Weights of a small image captioner: encoder depths [2, 2, 4, 2], encoder widths [32, 64, 128, 256].
Rows from block 2 of the text decoder, named by matrix and row number. Rows with one number belong to one neuron. Each number is 128 + 24 x the weight over its row's rms, rounded and kept within 0 to 255. All counts start at 0. Numbers have three digits each. After the name is the row's rms in percent of the matrix's.
# fc1: MLP up (decoder.blocks.2.mlp.fc1.weight, 768x256), inputs 208-255
# fc2: MLP down (decoder.blocks.2.mlp.fc2.weight, 256x768, transposed), outputs 208-255
fc1.220 107:139109179157101144134120140136096107132082083127104173134109108101114094152096161099101116171134157130092108120126146114110133123115139088122123
fc2.220 107:108103164136165158137127073130129129139162149086176099138191173158146091168144138096142106111103116085098097124126103125158088145141170080127127
fc1.221 101:166127098126143125116120139127064152099133142101121124106121110114065122109126117101169112164097130102078103113094091121122137164106119134128136
fc2.221 102:102135129116135078136122137137117102162161118118112148087123149151104126140143130122102127124083095118107073122089114093144130098109161146104136
fc1.222 100:132156133114091112134127175114146118120157131119118133147109127139138155136124096107153142097147083110131122146135149124099133095077105174095077
fc2.222 103:111149109111165087127127154157085104104172136129130143122125139138101097111139154155123096169124152164086113129096103122148129135110141129160086
fc1.223 104:141118111160137117142109125125093125123116108140083147106093096153132122095153160146144097106149098134163131140124092106146103146101151118116133
fc2.223 103:123107138151103118140102114117105126097126152140077138121109102168100107138135106149101140141090166116141112126094176149164139117069111134089137
fc1.224 110:164133135142167153094111167149133144153169153112143077091110133100103129153155129132113139119170127100166116182142105143135141113139163126156105
fc2.224 112:136105143119138157152103122083127077097117107150162126121151181177105089135156129110126161081117136156146121110133125132152132149149151128129131
fc1.225 103:147094122170105130138149143104132114140125124100106090124131101149076130141149129121110142161118148102135135139134131155119152114089122145081105
fc2.225 105:076105165136075145099088097122137124129128143165117108171131139123114079167108164114147140134076109127080143118093123121156101118121175113120104
fc1.226 098:145142111141131139134137123107106155170115160155098119150114151173110143147139133062125117154164152119151114166111112166097115097106141142111084
fc2.226 103:132119094140070115141127128105100092144159079149121101141108166115122097182180121125086137114102118168115131128124154109164147126076147128119145
fc1.227 100:101133157110181155141131125107123132144153117111112155131154134099082160099116105113150127109130135116116138135110090104095114081160073113100142
fc2.227 095:098151117111118134132131133114140131097116079147137105106134130147125099147142119048132150169084079147108097107108154137121120167109161107090110
fc1.228 094:135116124113110140176090100118163109158118107109150102111136167124128149142130109126108173107158111103113149169140164148139176059125129161154121
fc2.228 093:112117127158171116120126140096140160112107128141163122127140139126145084131129166114119168150133126123137140106090124122132188154121122123123130
fc1.229 103:148168155151136126129138131108134127106143108079145123125143139118086132117158148106117125126123084181136129121137111140106127087150127130152146
fc2.229 093:155140121118140098084131149112099108100159097100111118132130112132096136104115108111123147125121119129148068157121134116094113132132152162138121
fc1.230 104:100165129161173102117093106126097147098124094183097154138115111107063080091136157115118115110125084138159094139140127089143138102132094127151133
fc2.230 100:093081126155147135089135131126112156109125154126150149110118114118146139176163145127115147167121132101115132123115128122147155140124112127135101
fc1.231 097:159144183159138128140134152121140140141126130110121176093112109150132117096142154151139148131059118166111104095126128138140158103136153113157133
fc2.231 100:133144145127136155109117097121108123062108131151137128123136127080145185079110131132157100170120121095156152112138150155101122110089159094142114
fc1.232 102:111117152141106132156145108085139106106126105161155100153114116110109119111108113076108116122125120074127109118136100090106115115121140114129129
fc2.232 104:104164147135098156126091110122128110133076175125118155110115123106137138093164129172137165123134113122108145150138104150136154113114141132127168
fc1.233 108:130166098131110084163140167156185108167135181118138141124132112148131116148130142131149128153110102101088128148142146146120149102137123093156094
fc2.233 102:135154115170179132105140118144123119154140140115126149128155128096127144111107109180130112135137078102143112108117115127145091123120119176130112
fc1.234 103:145123110121107128111121105123110121146150167111131146125109125147120066098183119123158114129133155156131140071126078163115146082125095165126131
fc2.234 093:203149136136131143134098143119135129121117141173129127176136154123140138118060117130125130139133126101151134143153099123135104161146120129129144
fc1.235 101:100175115144160103137159137104141129112112140157141142153141109144121155157137120091129175111176118141079107170136146089153116076122144143142119
fc2.235 102:141116140179049136154132112154111107134109130150112130167102131156093144087114120116110139170156132097162124106146101159092152190149107125108180
fc1.236 108:083146138159164083164149096126124126134123120141096169131149107161133159122138090081105141100161114128135107110113152122178145102100118118168140
fc2.236 103:120135144132126120122104096141140130158156150155116147147117119144131149107150114123128130140089113100142116160099097118154155086171118110119164
fc1.237 107:169110105134115117120116129126128127106140151124136099135164145092144108118100109162107122102132116103129117131166139126174126087119125128117134
fc2.237 100:133086118126187084137132138067108128151149140129085124130117154116124094112105127154135152165105093150119099142134096098107169135102137160128072
fc1.238 105:138133141156092118083109143107113102134112122139154123125065147124136120084111095105090131120133123112114108101149149125150116104110109129149136
fc2.238 100:086129148083096151134136152105191123164160127077124097142107077135134124129133113160147127159163106144152112128116157134095146125104117135168097
fc1.239 095:098145162137103119124121119161139091142151092150070119114112109158115147122134116121109137163149118139118145144114136150152075141073101140105140
fc2.239 094:114149130119094117122131178097106143129115079123116130166135153109132111133106114107137124141110139117104133160141142124150107101135133092142135
fc1.240 099:116170105145106095073119114124075135126158129116114135139111133153148108186112131097149117083103124141100128129125110146120137119113084158123116
fc2.240 108:159097126125130102157123150134151181157141112139126144124098113130151125145124088191158115146116118106119128114138119109161102112111148142103140
fc1.241 098:123116106114122130116163138096135079128135114090171103114099085130142103126141131127106115102129157125147153092129117119094139118156148138087099
fc2.241 087:149114114160095119145119152096126159131113154101153148120153138140116132113114147142131148157103114106093149106104112121158131143118121147153184
fc1.242 093:145107123130147159100124099092160107123109137097091146100102111126124158156131139094118078101095131155093099125113118127121123110085111141152160
fc2.242 105:086111129137116113083143120171099151117117115143106114105138107150125084103151133116094147183141115143144113137137119107099125159157184150087163
fc1.243 103:143107118099105126143109155122096137121115133142158093149125199161126127110111152116084116162140153116093131111109091120100181133094097102108087
fc2.243 100:095105149120107122121127115157164155157149134105171122098103142145156128099122148182148140134142116122121120175156121157115138126107095138149152
fc1.244 101:091136120151091170121129097132091151140152103150117129082125149141140132111142104144121143124122158091144137114159140097112101108159127120112106
fc2.244 097:161128138127120163094111131126141125128145091123128144181134131114142101110110136110142121146089128117127140125098163157120132126131091104114126
fc1.245 094:123108178131098140107089104100151136159096116185119116109100165127144092152160118135164120168101151132117107125094081107136093124149127154102122
fc2.245 099:160113160120181138135124118113156144068098144155176118137131151158139136105134115099128091113092118163151144138105094132095147129126115114104128
fc1.246 098:089156153082111124120114106105085113147141097146118108153131104099127129108115066082119138143128111148138095123130113147127163116107082129132079
fc2.246 093:121149119129129119111141130171130125099179124140121117135153106177153148116170142142135132130144120116101165101120135117126178146166135121131141
fc1.247 098:153124113117133164106141153134168151113131144109085102129098108117144126128102128132126156089144114109127110121173103111094152062117133163163118
fc2.247 099:140142124162153154119134153124107086114095126115127129143113153120129112149155102159158118131113107129161107095114144162086126157155075154081178
fc1.248 104:188132103151112137120121102156172107126149154119132164158112110084110110112128130160141138119108105112083132093114111116130149114115139131110135
fc2.248 097:136124131116158147111121118110124108118116142126125117094122160149121111142110107097137118149171126111140148119107168110158126183114137122135130
fc1.249 099:105094116044115138142085109129148173118111101168099157111103162110088114122141134113118136106124118141153140103135113165126126164133129149129151
fc2.249 095:142150141127112102132164137165161121087128111123147131165098134115166123162154120127134125138156104155128129135070131123118108136103106148129129
fc1.250 107:126117159110133164124105105126108089162132132146120132105092129110118144094107143148135110083131113121114149139169099122125126108130129145098161
fc2.250 096:143153151133095086125114091126137065134164128136127125158103156145123136159144119095124153106146131119080143116161105117164130108182135097101092
fc1.251 101:099078145135109122169166122071124147124163132146141108144158147113111114138173138108145073152129143074147161129135123143123125140124102097146131
fc2.251 104:132122142123124166106123154111117162096198167117081143095165080122079143125159115121106138096142115136123152135127131171140142126098136094142122
fc1.252 098:182136142086077160144147106106094128123125120119103127142181113117105144120135142117139127165123125133126163129115119111114093118089122121129118
fc2.252 103:132159125147111082124104152076171122148157142117128147146088129121151175122081088113130114136125122111123129166124128109110102142079159094134070
fc1.253 099:148136106139106137149175122146176164100077105143107076126153165088157139103154109127112122127134098138171191123151108149140144161141127127134112
fc2.253 101:180124113132150116120096127151179142138107107129141111105116086119165117135122128099155105117109120098131145114094117145150105107134131096173159
fc1.254 100:106104109133105097102112086128124166122119111125120120152127126167149142101140136198139126120128127061125144147144162122149127116140143069143151
fc2.254 102:119134129086126110104139146130151156139130138145133119126141134113116101103070137114108108113092125164105112099116142076137129158106138150109111
fc1.255 105:111121084171092128170131115140151127128121104083094155130140113167122140091107166172108088094119133144091092132124118110129145072162086105091148
fc2.255 105:144158166157160091111094102137113141117120163139096106120144148116116105152120122091139139184131101110168143091102077079137077165128083088139142
fc1.256 100:127148087134094097113127105111152151121179139150171114115102139126154107108122114128116111142134145130108080143129164110074183122145145144111136
fc2.256 095:150140116112087158123139150159144128098117108145119127157149136111107118146126140119156146123099146146113123109151115119106130114094111135124130
fc1.257 095:154140113141115170109101137113125123136171134134148114151122156153120144135130136097129155128161084179062112162123137166158134086098117168120135
fc2.257 099:163126154143134092138161110149096088130120117154149134129153122128120085108130093163117136151093162120158103129092085173120105139108089162114100
fc1.258 103:060153098094129089143140140099142108119093124121126134071173102129105172120112147136108163099145162120110106123132133107121131140125139108118152
fc2.258 103:132141114113099102122100151114115095120058115081086126152106077138116135146136171142150110122161148109127119080133074123150118075096097132131147
fc1.259 093:149124137124115069091120122100184126126159131137141103054125091098145128138117085148131178125089147112122137119178135130119118159104141128104113
fc2.259 092:130139147145121149118123104172120127131111142109160151141168120115147115162108116176141125127096135142093127129112150082120110088135123130137159
fc1.260 100:137126143148127123155141180126108128137121136124150107163124163191144124168157158097113131114159077096113122080108114136117143135163097145149150
fc2.260 098:142117172144129153099099134114095150116135112141126141126100118100146131138128146118114138081107139110156104140128098084128097108097076130177126
fc1.261 099:135124144088116137133123127106129155095118122133088096093149125153095119082156140120134139086140123126150084179167132144131109110114155112146119
fc2.261 103:110123120149130127185173168145119135162149129128108167147127163132165119151156107108121068128138088106147153132127124127107120131130156112133154
fc1.262 104:141129117125136086113131127113126117077126131088149092154111130133161136127120163115105125156130126100134148114100144121094131136106114161168115
fc2.262 102:093116099137162161104106153100101101132120145109117135114196132148129175090107096143117144108159117123113124122134095184119084144116137114145142
fc1.263 107:130112123113103157101116133149109137141106118143140124151157108122115137121176087149155162100120150131129179109119127116105156088114129148140142
fc2.263 113:125113140136167146109121095083104104128162113137165160138163138111108098100150147132145152102101150125117089153084102099124138131112135166140155
fc1.264 100:107161181152132120096104149108110135139112106150124140163149133144115114115120118133123114138143124187132115197125135107102163161109093129113112
fc2.264 102:109157140101106124176102125107103090117156138082124109115146132137127178140135107142110140103139137133173128123123104157086077147150154201104129
fc1.265 105:128090143102067112083108122143100111100111103147103091099084179096122058149111130097116145154086103114097119137128140105144141152139118102093136
fc2.265 100:143080113138102102170158092127164162135119139079095143133142160148143134129174088161123149148143127157122153189129119138099128164125126122118135
fc1.266 099:135142147123164139152117091129159085116075138130140122122089084123114145124104085165116071128114116154128122144148121136134128151132134083086133
fc2.266 096:097120134125149082152091109106100111069130142129115072112131116146098171135147145115146137150141112129107105112104114138137148100149155148211174
fc1.267 102:159134123092117092153154061127105110161128097145125089140081137138147148137083124134084095139135107119087131102135153107121108146137128109131149
fc2.267 097:118106120126126088149136116152159128138161166168070176119125153081138142096134104146106121117140144172102148165085194126113120164135134132085110
fc1.268 094:099112128124139127128128119137125132147140084132151148149104123095079145161138109070174169111128109170109159156146136103121130122145125135085139
fc2.268 094:108175161144132107151140110167089136109133120102102125157124133157117077107148148129155071153133140143113112101146092121121094121150116125152138
fc1.269 099:130117127132093168088139115110194148088151080142092096130109160066147091073108132124139104120138121130144126102154127097132149160102140157145112
fc2.269 102:105100148158175112134115146124134104134092133150124149137153102080136149150119131126129132122131113117134054146131093164116174096159131145118149
fc1.270 103:066151115119155101144137127111115117121113156207118128079128096118136108146142140159169093133106143115125166114097151101133102128096113100134098
fc2.270 108:127134110073162136107084118107127137154091122118133167118162133133138090130153126120128178132134103127098140151136125114118077117106127130119142
fc1.271 092:127142123127141123131146119119165123145141154149085163098141169130132140099147102125085143099109101124140158117128078099115144171149195127157173
fc2.271 099:130179135150112116108155120156098147096118133122150130108147128140143141103170137189156131133109134123112160122125160124157130089143092122103158
fc1.272 107:117108109114123119132149136115130127139121138143116100131107115127076126128154134111114098165128149134131135134136143096141119146123147072134158
fc2.272 114:125099155146090124069123131089148145110201136142162100118136104155135151109147126104148167133120129152111161136125132154172120126110114134138137
fc1.273 100:117083129177112139125107087140112126123138086131092146077096122109140078093115151123131088125151171138132101156141109080122119097147128110126165
fc2.273 097:133154119089162113126131132095114116117091136148123119178154097129097120138131131127115104177169147107121137123141135105131169100134160112140169
fc1.274 102:128074103135126173115122138078101100091120143115180136111133115128135151125114172146141122171105150101120121160143109126128114131124131088105110
fc2.274 105:150112172131113130132127133137087166120124120100136143125150111065103109125144137139130135125150181134140146147135101106089155138149104104132146
fc1.275 103:082127114153125153108090103141136135112093096163118114140103169144141150162156156095121158145173116086151056108081078155092156084123128096138096
fc2.275 111:099113125155178153117109105122131123142072197127141132172112166145126149130095140103138151088093154148103093122147119116164096120112145128144144
fc1.276 103:150133103069148114128132144105121150175091181194106084072097071117137077100132130111109147159133109104081134113126152111159131100116149124140138
fc2.276 103:126116100123135096149176143145137150137102096165128122163117109109124110154134114166115143157090151116114151109127127107082119132143150157139120
fc1.277 103:170090135152110156133149114159113134110131096153182157128115122139128101144106123118098111131134118108072147122094108136141097120134158109124154
fc2.277 099:140058097112125138119132144124106142126147164083160156159126080118088141100106096121123106113101100152109135104116086118136118124103133104151151
fc1.278 095:133146099090167103116143135106122136160144123164138081165128131113104187155119102128096126140134109090141121094147119144089114130112141156130127
fc2.278 092:104120131151127144131068099129116105106129098127120158111163116135127114094159145147135108089147117153128139105146095132116128131117108096154132
fc1.279 094:108144102177120141104116135123119114188158143092118063122175069121133137150112153119080089128134148113135125153171105133135079134124134098110077
fc2.279 095:137135122165115150122138117117115135086143118118180164119148179144169147135107141168138129135134162112138151106141100102167098090122198126117170
fc1.280 103:138115094122117115113048134161166095111108128107135151103090146116087122141111142087140074153094102119123128129127151126089138130086129125137150
fc2.280 103:149114140151116109112098114125124124104128126164142101115209150116135098105147181159126130162150134108151092161121156131120155123135128115161162
fc1.281 103:145125133116116123113113103133108070134117123103107100135098124155124098128108105085119164146174109127080161098104134096097154085116122135107144
fc2.281 105:144145092164126127123122141126105132091152109114159162127161107118130135122111124112155134125148127147138166158142154160167090108148175113132143
fc1.282 098:128092127097115119132116133098142115142143096078119141124141180111141158098127136104100101080145140164151111103129089145071094128152124130114121
fc2.282 108:117075170116116112165133091157087135124145162177122164129145116126167128142113104155122118120122146132134131088114137165090107168153114109127135
fc1.283 102:135114099146129138089186090112102106127154121182119126132113120084110123123159102131109134140101158087180130109157138129150114114128124123089133
fc2.283 102:117141132116133099120123065085129131179131117110144091149137174130109117108127106152145150095152073139152162131122129157094164112128076129134159
fc1.284 094:106126123104157122146166161147092101119115130135150129138126111131145109174119117130111164158156155182177126101123119135112212113144144151096135
fc2.284 096:136123165188126114123115158121124144142115135108165121157172109118141184148137117112080162105128155133079158117134096140118134135131122116156122
fc1.285 101:141108142119145140104093132163107145128146097142098141106199143117140110101114155066131107138098165091152125125080107074114124104135110159117144
fc2.285 095:096120166127123085145140131225144127147146153126080122134095127086114113126133143118120142125173105114134132146157113099156173145125166135182120
fc1.286 103:092132126124137135106155122153103106135109141095084092106085118129082131154120146101090146124127136120107160155079135112094116130144130093122103
fc2.286 091:154138114134134139126117146136137155141154092123130142131145120120125137089159124129180107141098169151090139111127088161126126179120132159186090
fc1.287 099:136150087116114115138124116139091101070108106105130110136105143158173128165121111146144104089105189160138131126155110129117164068088093122160134
fc2.287 100:146104137130129150082145156120115146159126121125085106122149131142135128112164101115121150160142129087113119134144104081142113136132146148094161
fc1.288 101:157128151176094138098158124148153120133074100172149140144127176126160097119191152126099148144107124148128162143119112138091108087121131127122140
fc2.288 096:102122151145113133162116152100126133140147093105128096113104111138127067156136195116147104121113118117122087140089103096155138088152110128140103
fc1.289 105:100128120142112123131104127111154111146138154130105141121081132149137117135095084100096093120120149073140136156075126125083129139144121106125136
fc2.289 105:141171127132110094106126161145140150088149123181138129166129145175100137094143108130129121167112100180130144058133148127131120114186090113089144
fc1.290 095:118138186116117131119125124127103162141057106117153140118161133156137165115112156109130117126173161136142103131148131166137115129177102127155108
fc2.290 106:090136158072099139146128122128110138145121121097092096120125120077112110150152111173094137143126123100096134129145148129152130056118155142099134
fc1.291 107:121155144093099078160133061150103127128117097151122114113143105167159123145113099102113127104118144125107090130136105096130156115154114118095095
fc2.291 109:145130182117135109100124130168104102116153156117109124135093133110126115097088149112147113132115149115134133123141106124090129134130124133114101
fc1.292 103:092168103124148075129130183127106087114170111135168140096120137113095100118127102122151131103096100163129154121133090116114131133099103128099169
fc2.292 100:114130123107126091086140126141129114121080111120128144103115151121109157123129114112129117115158119121174140149106104124080130133087093135106098
fc1.293 103:123127138122122145134129113152143115114113122131138121139144109101131112138129113088140176152085132131105129114154111132086155131117168125164135
fc2.293 104:155083105109133168122113123075110105113108108118150112147127134106121123090143140096158100100125123093148152163124161108129156151148113142147149
fc1.294 098:161136133115114130183117141066105094142124126120141153098109141116124096133119118094140137107136154137135124114114115089143128155115112139103121
fc2.294 102:135115080131139145104152148118119158132107102119162144088182087100109107129126144092123126147110166117141116088102149081102112166158132109159160
fc1.295 099:138116119125105135092145139161140103171118096137133146104108109096135143122093101136112107103147091134140108085126115135142140121153151092095152
fc2.295 100:125145108128116134144150148123114105115118091085160136202125174142127127169134122136117083150168173162117096180133120143120089126143137112116158
fc1.296 101:129137108106113138099139117142131115126107136112160053102136182093096113099118079134092130179139093135120112173133101147112118091147164123120141
fc2.296 104:116126154152137136131119124125141127142132167094151127121116145126106142121103176120094153073122118097125118126145137154186095145130136133126102
fc1.297 100:120164151143131140108099140160135109073141112143139113139161145119133130125131115149123100134130091118079148140149131109135116120104089143140127
fc2.297 099:121167108106121111130137162147103154126136115161104154107166076136123105137138138177107113137153154155138131147116093100067129111129133142129116
fc1.298 099:104130116147142092103125161121119164136121135106103128139169104104112158125088140099134113067065105135077112131101108035097122093193136110094165
fc2.298 099:119128097097075136131122115193144143129064136164140149178126103150165118108121134119100130103109088140123139134129126130119073140126149125073130
fc1.299 097:137129123142152154164112150087097128134123117138137138138129153123123099134143114154096169151090102108103095101118136084157109141073168145147101
fc2.299 095:144121144148167102120149103134103096126148126071167090092084113119131133143152099141100124126102148152130133173145090104082092103127143132126119
fc1.300 094:124149107147125148138131139103078175099121101157092122106182092118116124119141134105148148091106160107118144142088137126145157155123156115102120
fc2.300 091:095145061145145126148115194122098154124088114085137146159148131142147089094093137138118106154127122125133079118187095116134119126105132131149113
fc1.301 106:157139109152058170102103099159116101154115107134142118120075142091121106108123176113146105113085109084125135136119069131126131071169098135125128
fc2.301 102:156162106116159098152168110076118134141120138123072123079093166141106150122123147131161151125135142152088113102142136090132166141117120134125147
fc1.302 100:109155128118159101118102153126099190147103146095181127146162111126128141112135104152141107145127154123123145203131108111113149117123131178098136
fc2.302 106:102134125132130122123099108146114152115144119148120118152129088118167135134134162159110103106165152106113096112146140118101093152144142148149137
fc1.303 102:116075177119146115147171142115094189145141130128136091136107151132103153119102174125112156140124127126136129139136128131113121147092150166156113
fc2.303 102:126134108113136127150117109189097121154175131121120132145153147117135157129138123132151140113168095054056112108112123114125134089126143128117136
fc1.304 100:134123113157151161128105121137116110143118156138128129139124138155173127131111128124121123129165177153137097154175150124120102153152146146142153
fc2.304 097:153153185109150085125117118162136092125132143127098090169138175140146153134167128128117134152143087138131109109129116170138135112152114146109155
fc1.305 102:130123108130193169139132174123080131141103120141108092132110098131121100105161111093161182099102110138145146130134104118121127120160129161103134
fc2.305 100:152090118114154152150109140130121097163120143137156164143115135086115126117156102098155141140118137118143143122090115133096129143142116124148130
fc1.306 102:145149102140085120083143123095123129129107094132100112146122134126074145153168111130145150115080133103077135131116124136167128168143114148113162
fc2.306 100:136140129100162130138149134148126105105124123172122164130148153122113140155143135124151121157101144119099196160109156134107138118115157124156095
fc1.307 102:124130125148111146124141104150111122124111088131192147119136134122144098112140146148158167119141153100139114126144114136105160126178081103101125
fc2.307 101:141145134132170101150192160143103144134145144116124120143096135128093112109137139132115102110138131102098115109107182098144126131128131080151140
fc1.308 105:130145142161145072150097123112134122135112116131120126103143132132127121142103116139105173138094103090078158104165120142126141126124146093129068
fc2.308 105:112138122140133076128140099120105078175132137163156147129123099137123107146123116160160127102124132176145134149146146145148126123158143093128147
fc1.309 105:123117119151099111129096122155131117083162119133132131153097152131130140160141136075131119170150154088101148178141117107161143087125169102168116
fc2.309 104:092097102108125153163158160147146123155128143147123167115079125161104143125111150121119151090150122135150092116130099132111143116185085111120121
fc1.310 097:126110146140135122150098141147131114153139104091114120107111115081136081131123123098100083149148123090109073079120142112140154114137139112143129
fc2.310 099:112057110106125072151144122123154118126144140093113109136115151124152133139153113167133112155115132138139132146123082144142096133158143136148130
fc1.311 097:156093154129158133144136136087104138143138114119121152122131144152158154128109129072161104092135093160150117119098153112133154150167152108136094
fc2.311 089:124127096139174180095091123147123163091129110124146117140132136119105197121148134149099119114081106144142147118121138134110089126144125129115146
fc1.312 101:125167138126114136117124110117123105114198086107125152101132146188157130142127122137147109115110130152084075168147149131117108110161152132111137
fc2.312 104:132133093123115127086130144129108102095109124127122121142141124138121139116121124140114147155086084149169092131082120117107129116123099140131110
fc1.313 101:159153140152118123147113154144096165093117142112129137117108103104107128117078138134172098090101108175149140106116098106166108122149125090124100
fc2.313 103:131145123120127094109123126111120128156116114147106101149160084158106099141151106123117143093116125156103131133144137114123160110130118131101115
fc1.314 101:110149157161092137114137103100104128151120142100093107129103162119149175097091117133094098090115138131140122153102118129166120131122113143141095
fc2.314 102:109148101080117140159123145156113153136111144114151164123119134173174162129132159134126146108091097141139099146113133106158140114109152121125111
fc1.315 102:153087124177103093093146115123117144129156129098126140095164138101088093130142091145117153085139166068129136170105144156140134149077085138103103
fc2.315 102:118125165122124103138106148124126142139073145129144136155134133163132145127143171175150121106089118135103101150138145117084105136140115126106157
fc1.316 094:151146162112116125151095131123161124092101095093108157110117134128145151121148101135147133083158153141125121085089102142156118106155128173121098
fc2.316 101:172151152142170154105148107159140152153117146156134185129176139132099113136133086130104104147126126116125110117139149177125144080097120146078126
fc1.317 098:110164119148119124122094127172094122138161145156141102131150132108136143127129150132137167106103134124099165152141098096179101093120162098121094
fc2.317 094:132167115138078153118126094203124147107126145129130157134158154142126094159142091139124107156107134124146099120082145122156104155113152155115142
fc1.318 101:122121131116141156129117121142171105111126084143133145138175154185104120131152145123095133135136096111121145124099127069111091128125140148086121
fc2.318 098:117112118138112097126174098095126133118102106110099113127122153141122129146140118151126170105108134145157142137140054111140148116146086137116098
fc1.319 099:103137089123147128119121116115107130146158104082159083096159155123104135110123134105096158148157130097113184116143088143137129086143110076166171
fc2.319 100:144114156172098125119130141136151151116074140133102104122154104153126089094165152096141122098117147136140068112118136121132129155100134154127099
fc1.320 095:147126092096137072106132173101057054078154099147141109116103083104145102126110143140133137132106114163102142128137079114124113125123104122094166
fc2.320 097:133138127143149112116101125118120103165122154133124146146116141135133106189098095110126128136121130132092140153117137159093113138140102130094109
fc1.321 091:170119115144134112151131150115104079163122117110117102120177116153141089125149144154153161139137128208127122150140086135123179103161091123085171
fc2.321 091:110093120164135166111159123135093177127135130130115088118111143143089115107120111138092114129158137116126138115099171140144076116121129165120096
fc1.322 104:143095163105147139104132155167098115143166100159140196146124134154123115141131106135095178183188103124145152102125125192139127131130153146120148
fc2.322 102:141127117130073118123135136150130134109144121096146153136081168135138107144128129146136110100153169066135107114134087104160090121188163128123115
fc1.323 103:130141155120143126119116155153114131167146089076113080097111113101112153098117081133161061110152149128145136160117111163174119135119146142099117
fc2.323 102:127124106077131100134161129101147108096127105099089150105129170123114112131129086104120161153147155135144125091142125128131108112131137117154138
fc1.324 103:128095137127077074116093156105094168099121096117111126187133162143117104168077100139130117164141126128169109125114131141130123121090123139138130
fc2.324 104:124143144141177098094170132129115118125153162156111100139156127120099127123109138157136100152107104172146141104110131135170155093141120104116122
fc1.325 101:132115131120156112131153137107148125104116148099116121143133117112122104119097145150123105100122177136098144103149093095134134119123117170136114
fc2.325 103:127119186099113126122159172176117113129146121099087124145123110098144118172130128118107120169100130108084132154124087117140145091144135126172131
fc1.326 100:147136141139110144121075121092121094168109142130142141110090112172133157160107146146078179190087125142122107113106113146120118114110083116124104
fc2.326 103:129157101139138176125132095124100157124122089127113087117138074137051106106138112158139138163079120117128139126105148119153147144136137120128146
fc1.327 101:142134124138126126132121142135111122144153088191111103121119122128148116173091126123166133116122133146082157138121142132189128118137133129121161
fc2.327 100:151093164130149115113123084143120138173158135139120151103114135123092130108112145112131115216160110102122124103122142188082170143111070108132157
fc1.328 104:125163169138123133127120127122159116126136137109134133126135162149085108145130124119158186123109113119088115118090122129111124141163119086133135
fc2.328 107:107124084189128138087123144129129093117107098125121129120080121126168113160111100117151128103140105138144137159123087124193109107150108130071107
fc1.329 104:117148129137103099162127075148162131065111105123085158119167092143117178103130158102138134133091070094118131104132128143135112095148090109156110
fc2.329 097:145128115117105165126083144092114131102129108150133133121118171123117178129159117131071128153119095179144133115115112123147096094120168130115159
fc1.330 104:096101122112070143111146138143111156144119085116133093130092112122135091129088133138087154128106155145118139122176120100120154099097138095134115
fc2.330 105:144117105088189129141148141124188105085109143103112149134164138134139099124170117097150125114124115124143103098151115162116105136132112117167124
fc1.331 089:096123101129121106147117124112133174121132132101136157102114180143129115114165132116131126097105155139142114099120121125129152121174126117136124
fc2.331 101:162124152139108150135113117128155129122107136124175148109134083107068095185137109127129099183136132095138143134099155170116130138122117147158102
fc1.332 101:130050137114108116155136114100084129115098103116103068145114115087103145104097126147102087144114143162134159122118125117184106135130187090131124
fc2.332 103:080148148137132141120112121135079124127122098164083083167149119150151135098148122143123173141147111113150147103178095127160142104161112140147089
fc1.333 094:137094129087147143147152083091143130147131164114107120092083139162113159099086156099129123104114123122086171108138114105087125122171125098132151
fc2.333 107:124129127141136144089103107144137131101137143138082188147136120126102089140134178101130139149156110127108159148131135083125182143138126132109071
fc1.334 097:144150116093155109095142131099146113117150123120139119143082105149104119127120163092137149116139156117181115078091100146148123100173105106120117
fc2.334 096:133146136138088143140129155166174129160137080142173171174137120163127106165144121107103139096131180118109092128103123143105128137095117105169118
fc1.335 095:128137169131131143084133138152168150133152129108174117140137054122130129090142141093083108133101115146125135129134090099105149133124118120099126
fc2.335 102:113144111158113151139125093107114135120149133131136087135094112125111131092135103155118070134120150138155133141129154067142136126125176119126150
fc1.336 093:156121150153146082127069131115155148148103116144124076090167142117144088119135143183131129153116148117168099127102109106109171103133103117069143
fc2.336 093:124135147127143125123134168100139126101126122074146120123077131115141104114115135114111136129089146088114121171116083146106145126157093117132163
fc1.337 097:108107122136161147102105136089117112141103098147097118169143115127113137154125095068094120054146144068102106106141096159092138099152114122139091
fc2.337 095:120175128109136132162157126107128072041149135095166152124125125140117144204114128107127135138163132095156104129168137132114134116122133131121148
fc1.338 101:106138110123130124135113125102124122125154119127099121098077170126076134119165114148128124123113132125126116111123114153161201156148135127143108
fc2.338 105:116152141137149138138111131147117148074096121098153144140144113141107134142134130159134161126146144158164155135119170132139130119150147172113161
fc1.339 090:112104142110150131137137138139136091136091095111096134124152122136123083125113116104111114103163118120154099100147100103144126137123178119107122
fc2.339 096:087156149168113137139107161138102143116134153118195120111174061168084137112127124128124104110145092149116148108135138126118169158163125101160122
fc1.340 099:090086128113110115134103112129130103156147180102115146070151136156086135098113069141124113139127069129061166132092134084107157099101120134119127
fc2.340 094:121115123147108130125115112140143119147158168147132126128151090129102133112146151151095116132116145156133131155125140081111163073114109138172131
fc1.341 100:156151121132138159137108121129119152139100102109143147129158108097155138094122140121096166158154154083141132153122136143139134099103126116110090
fc2.341 104:120138083108097126156080102110139130102154164103115102115067132082169141129123146119114144115094119167081096117121104114157151140148150126148126
fc1.342 093:123132125128143165136104095100141136156106116128158097113104139130114163116149086080106151105160158125150119141110137155090125110092108130092085
fc2.342 093:107126093109084158160148070153173118098129095124145139114118126149166144164085096129134132116162119168117135149156124123137135112101153138137120
fc1.343 097:111101078129122126094111140085120096118127106114128139089135128105136181145135121095118117106096182092117127146130108138090125128074100128151127
fc2.343 098:164101154107120110175101139118117169150135130160122160147102154137129155143156150095158114109199148187098125097147155142103134170130126117135134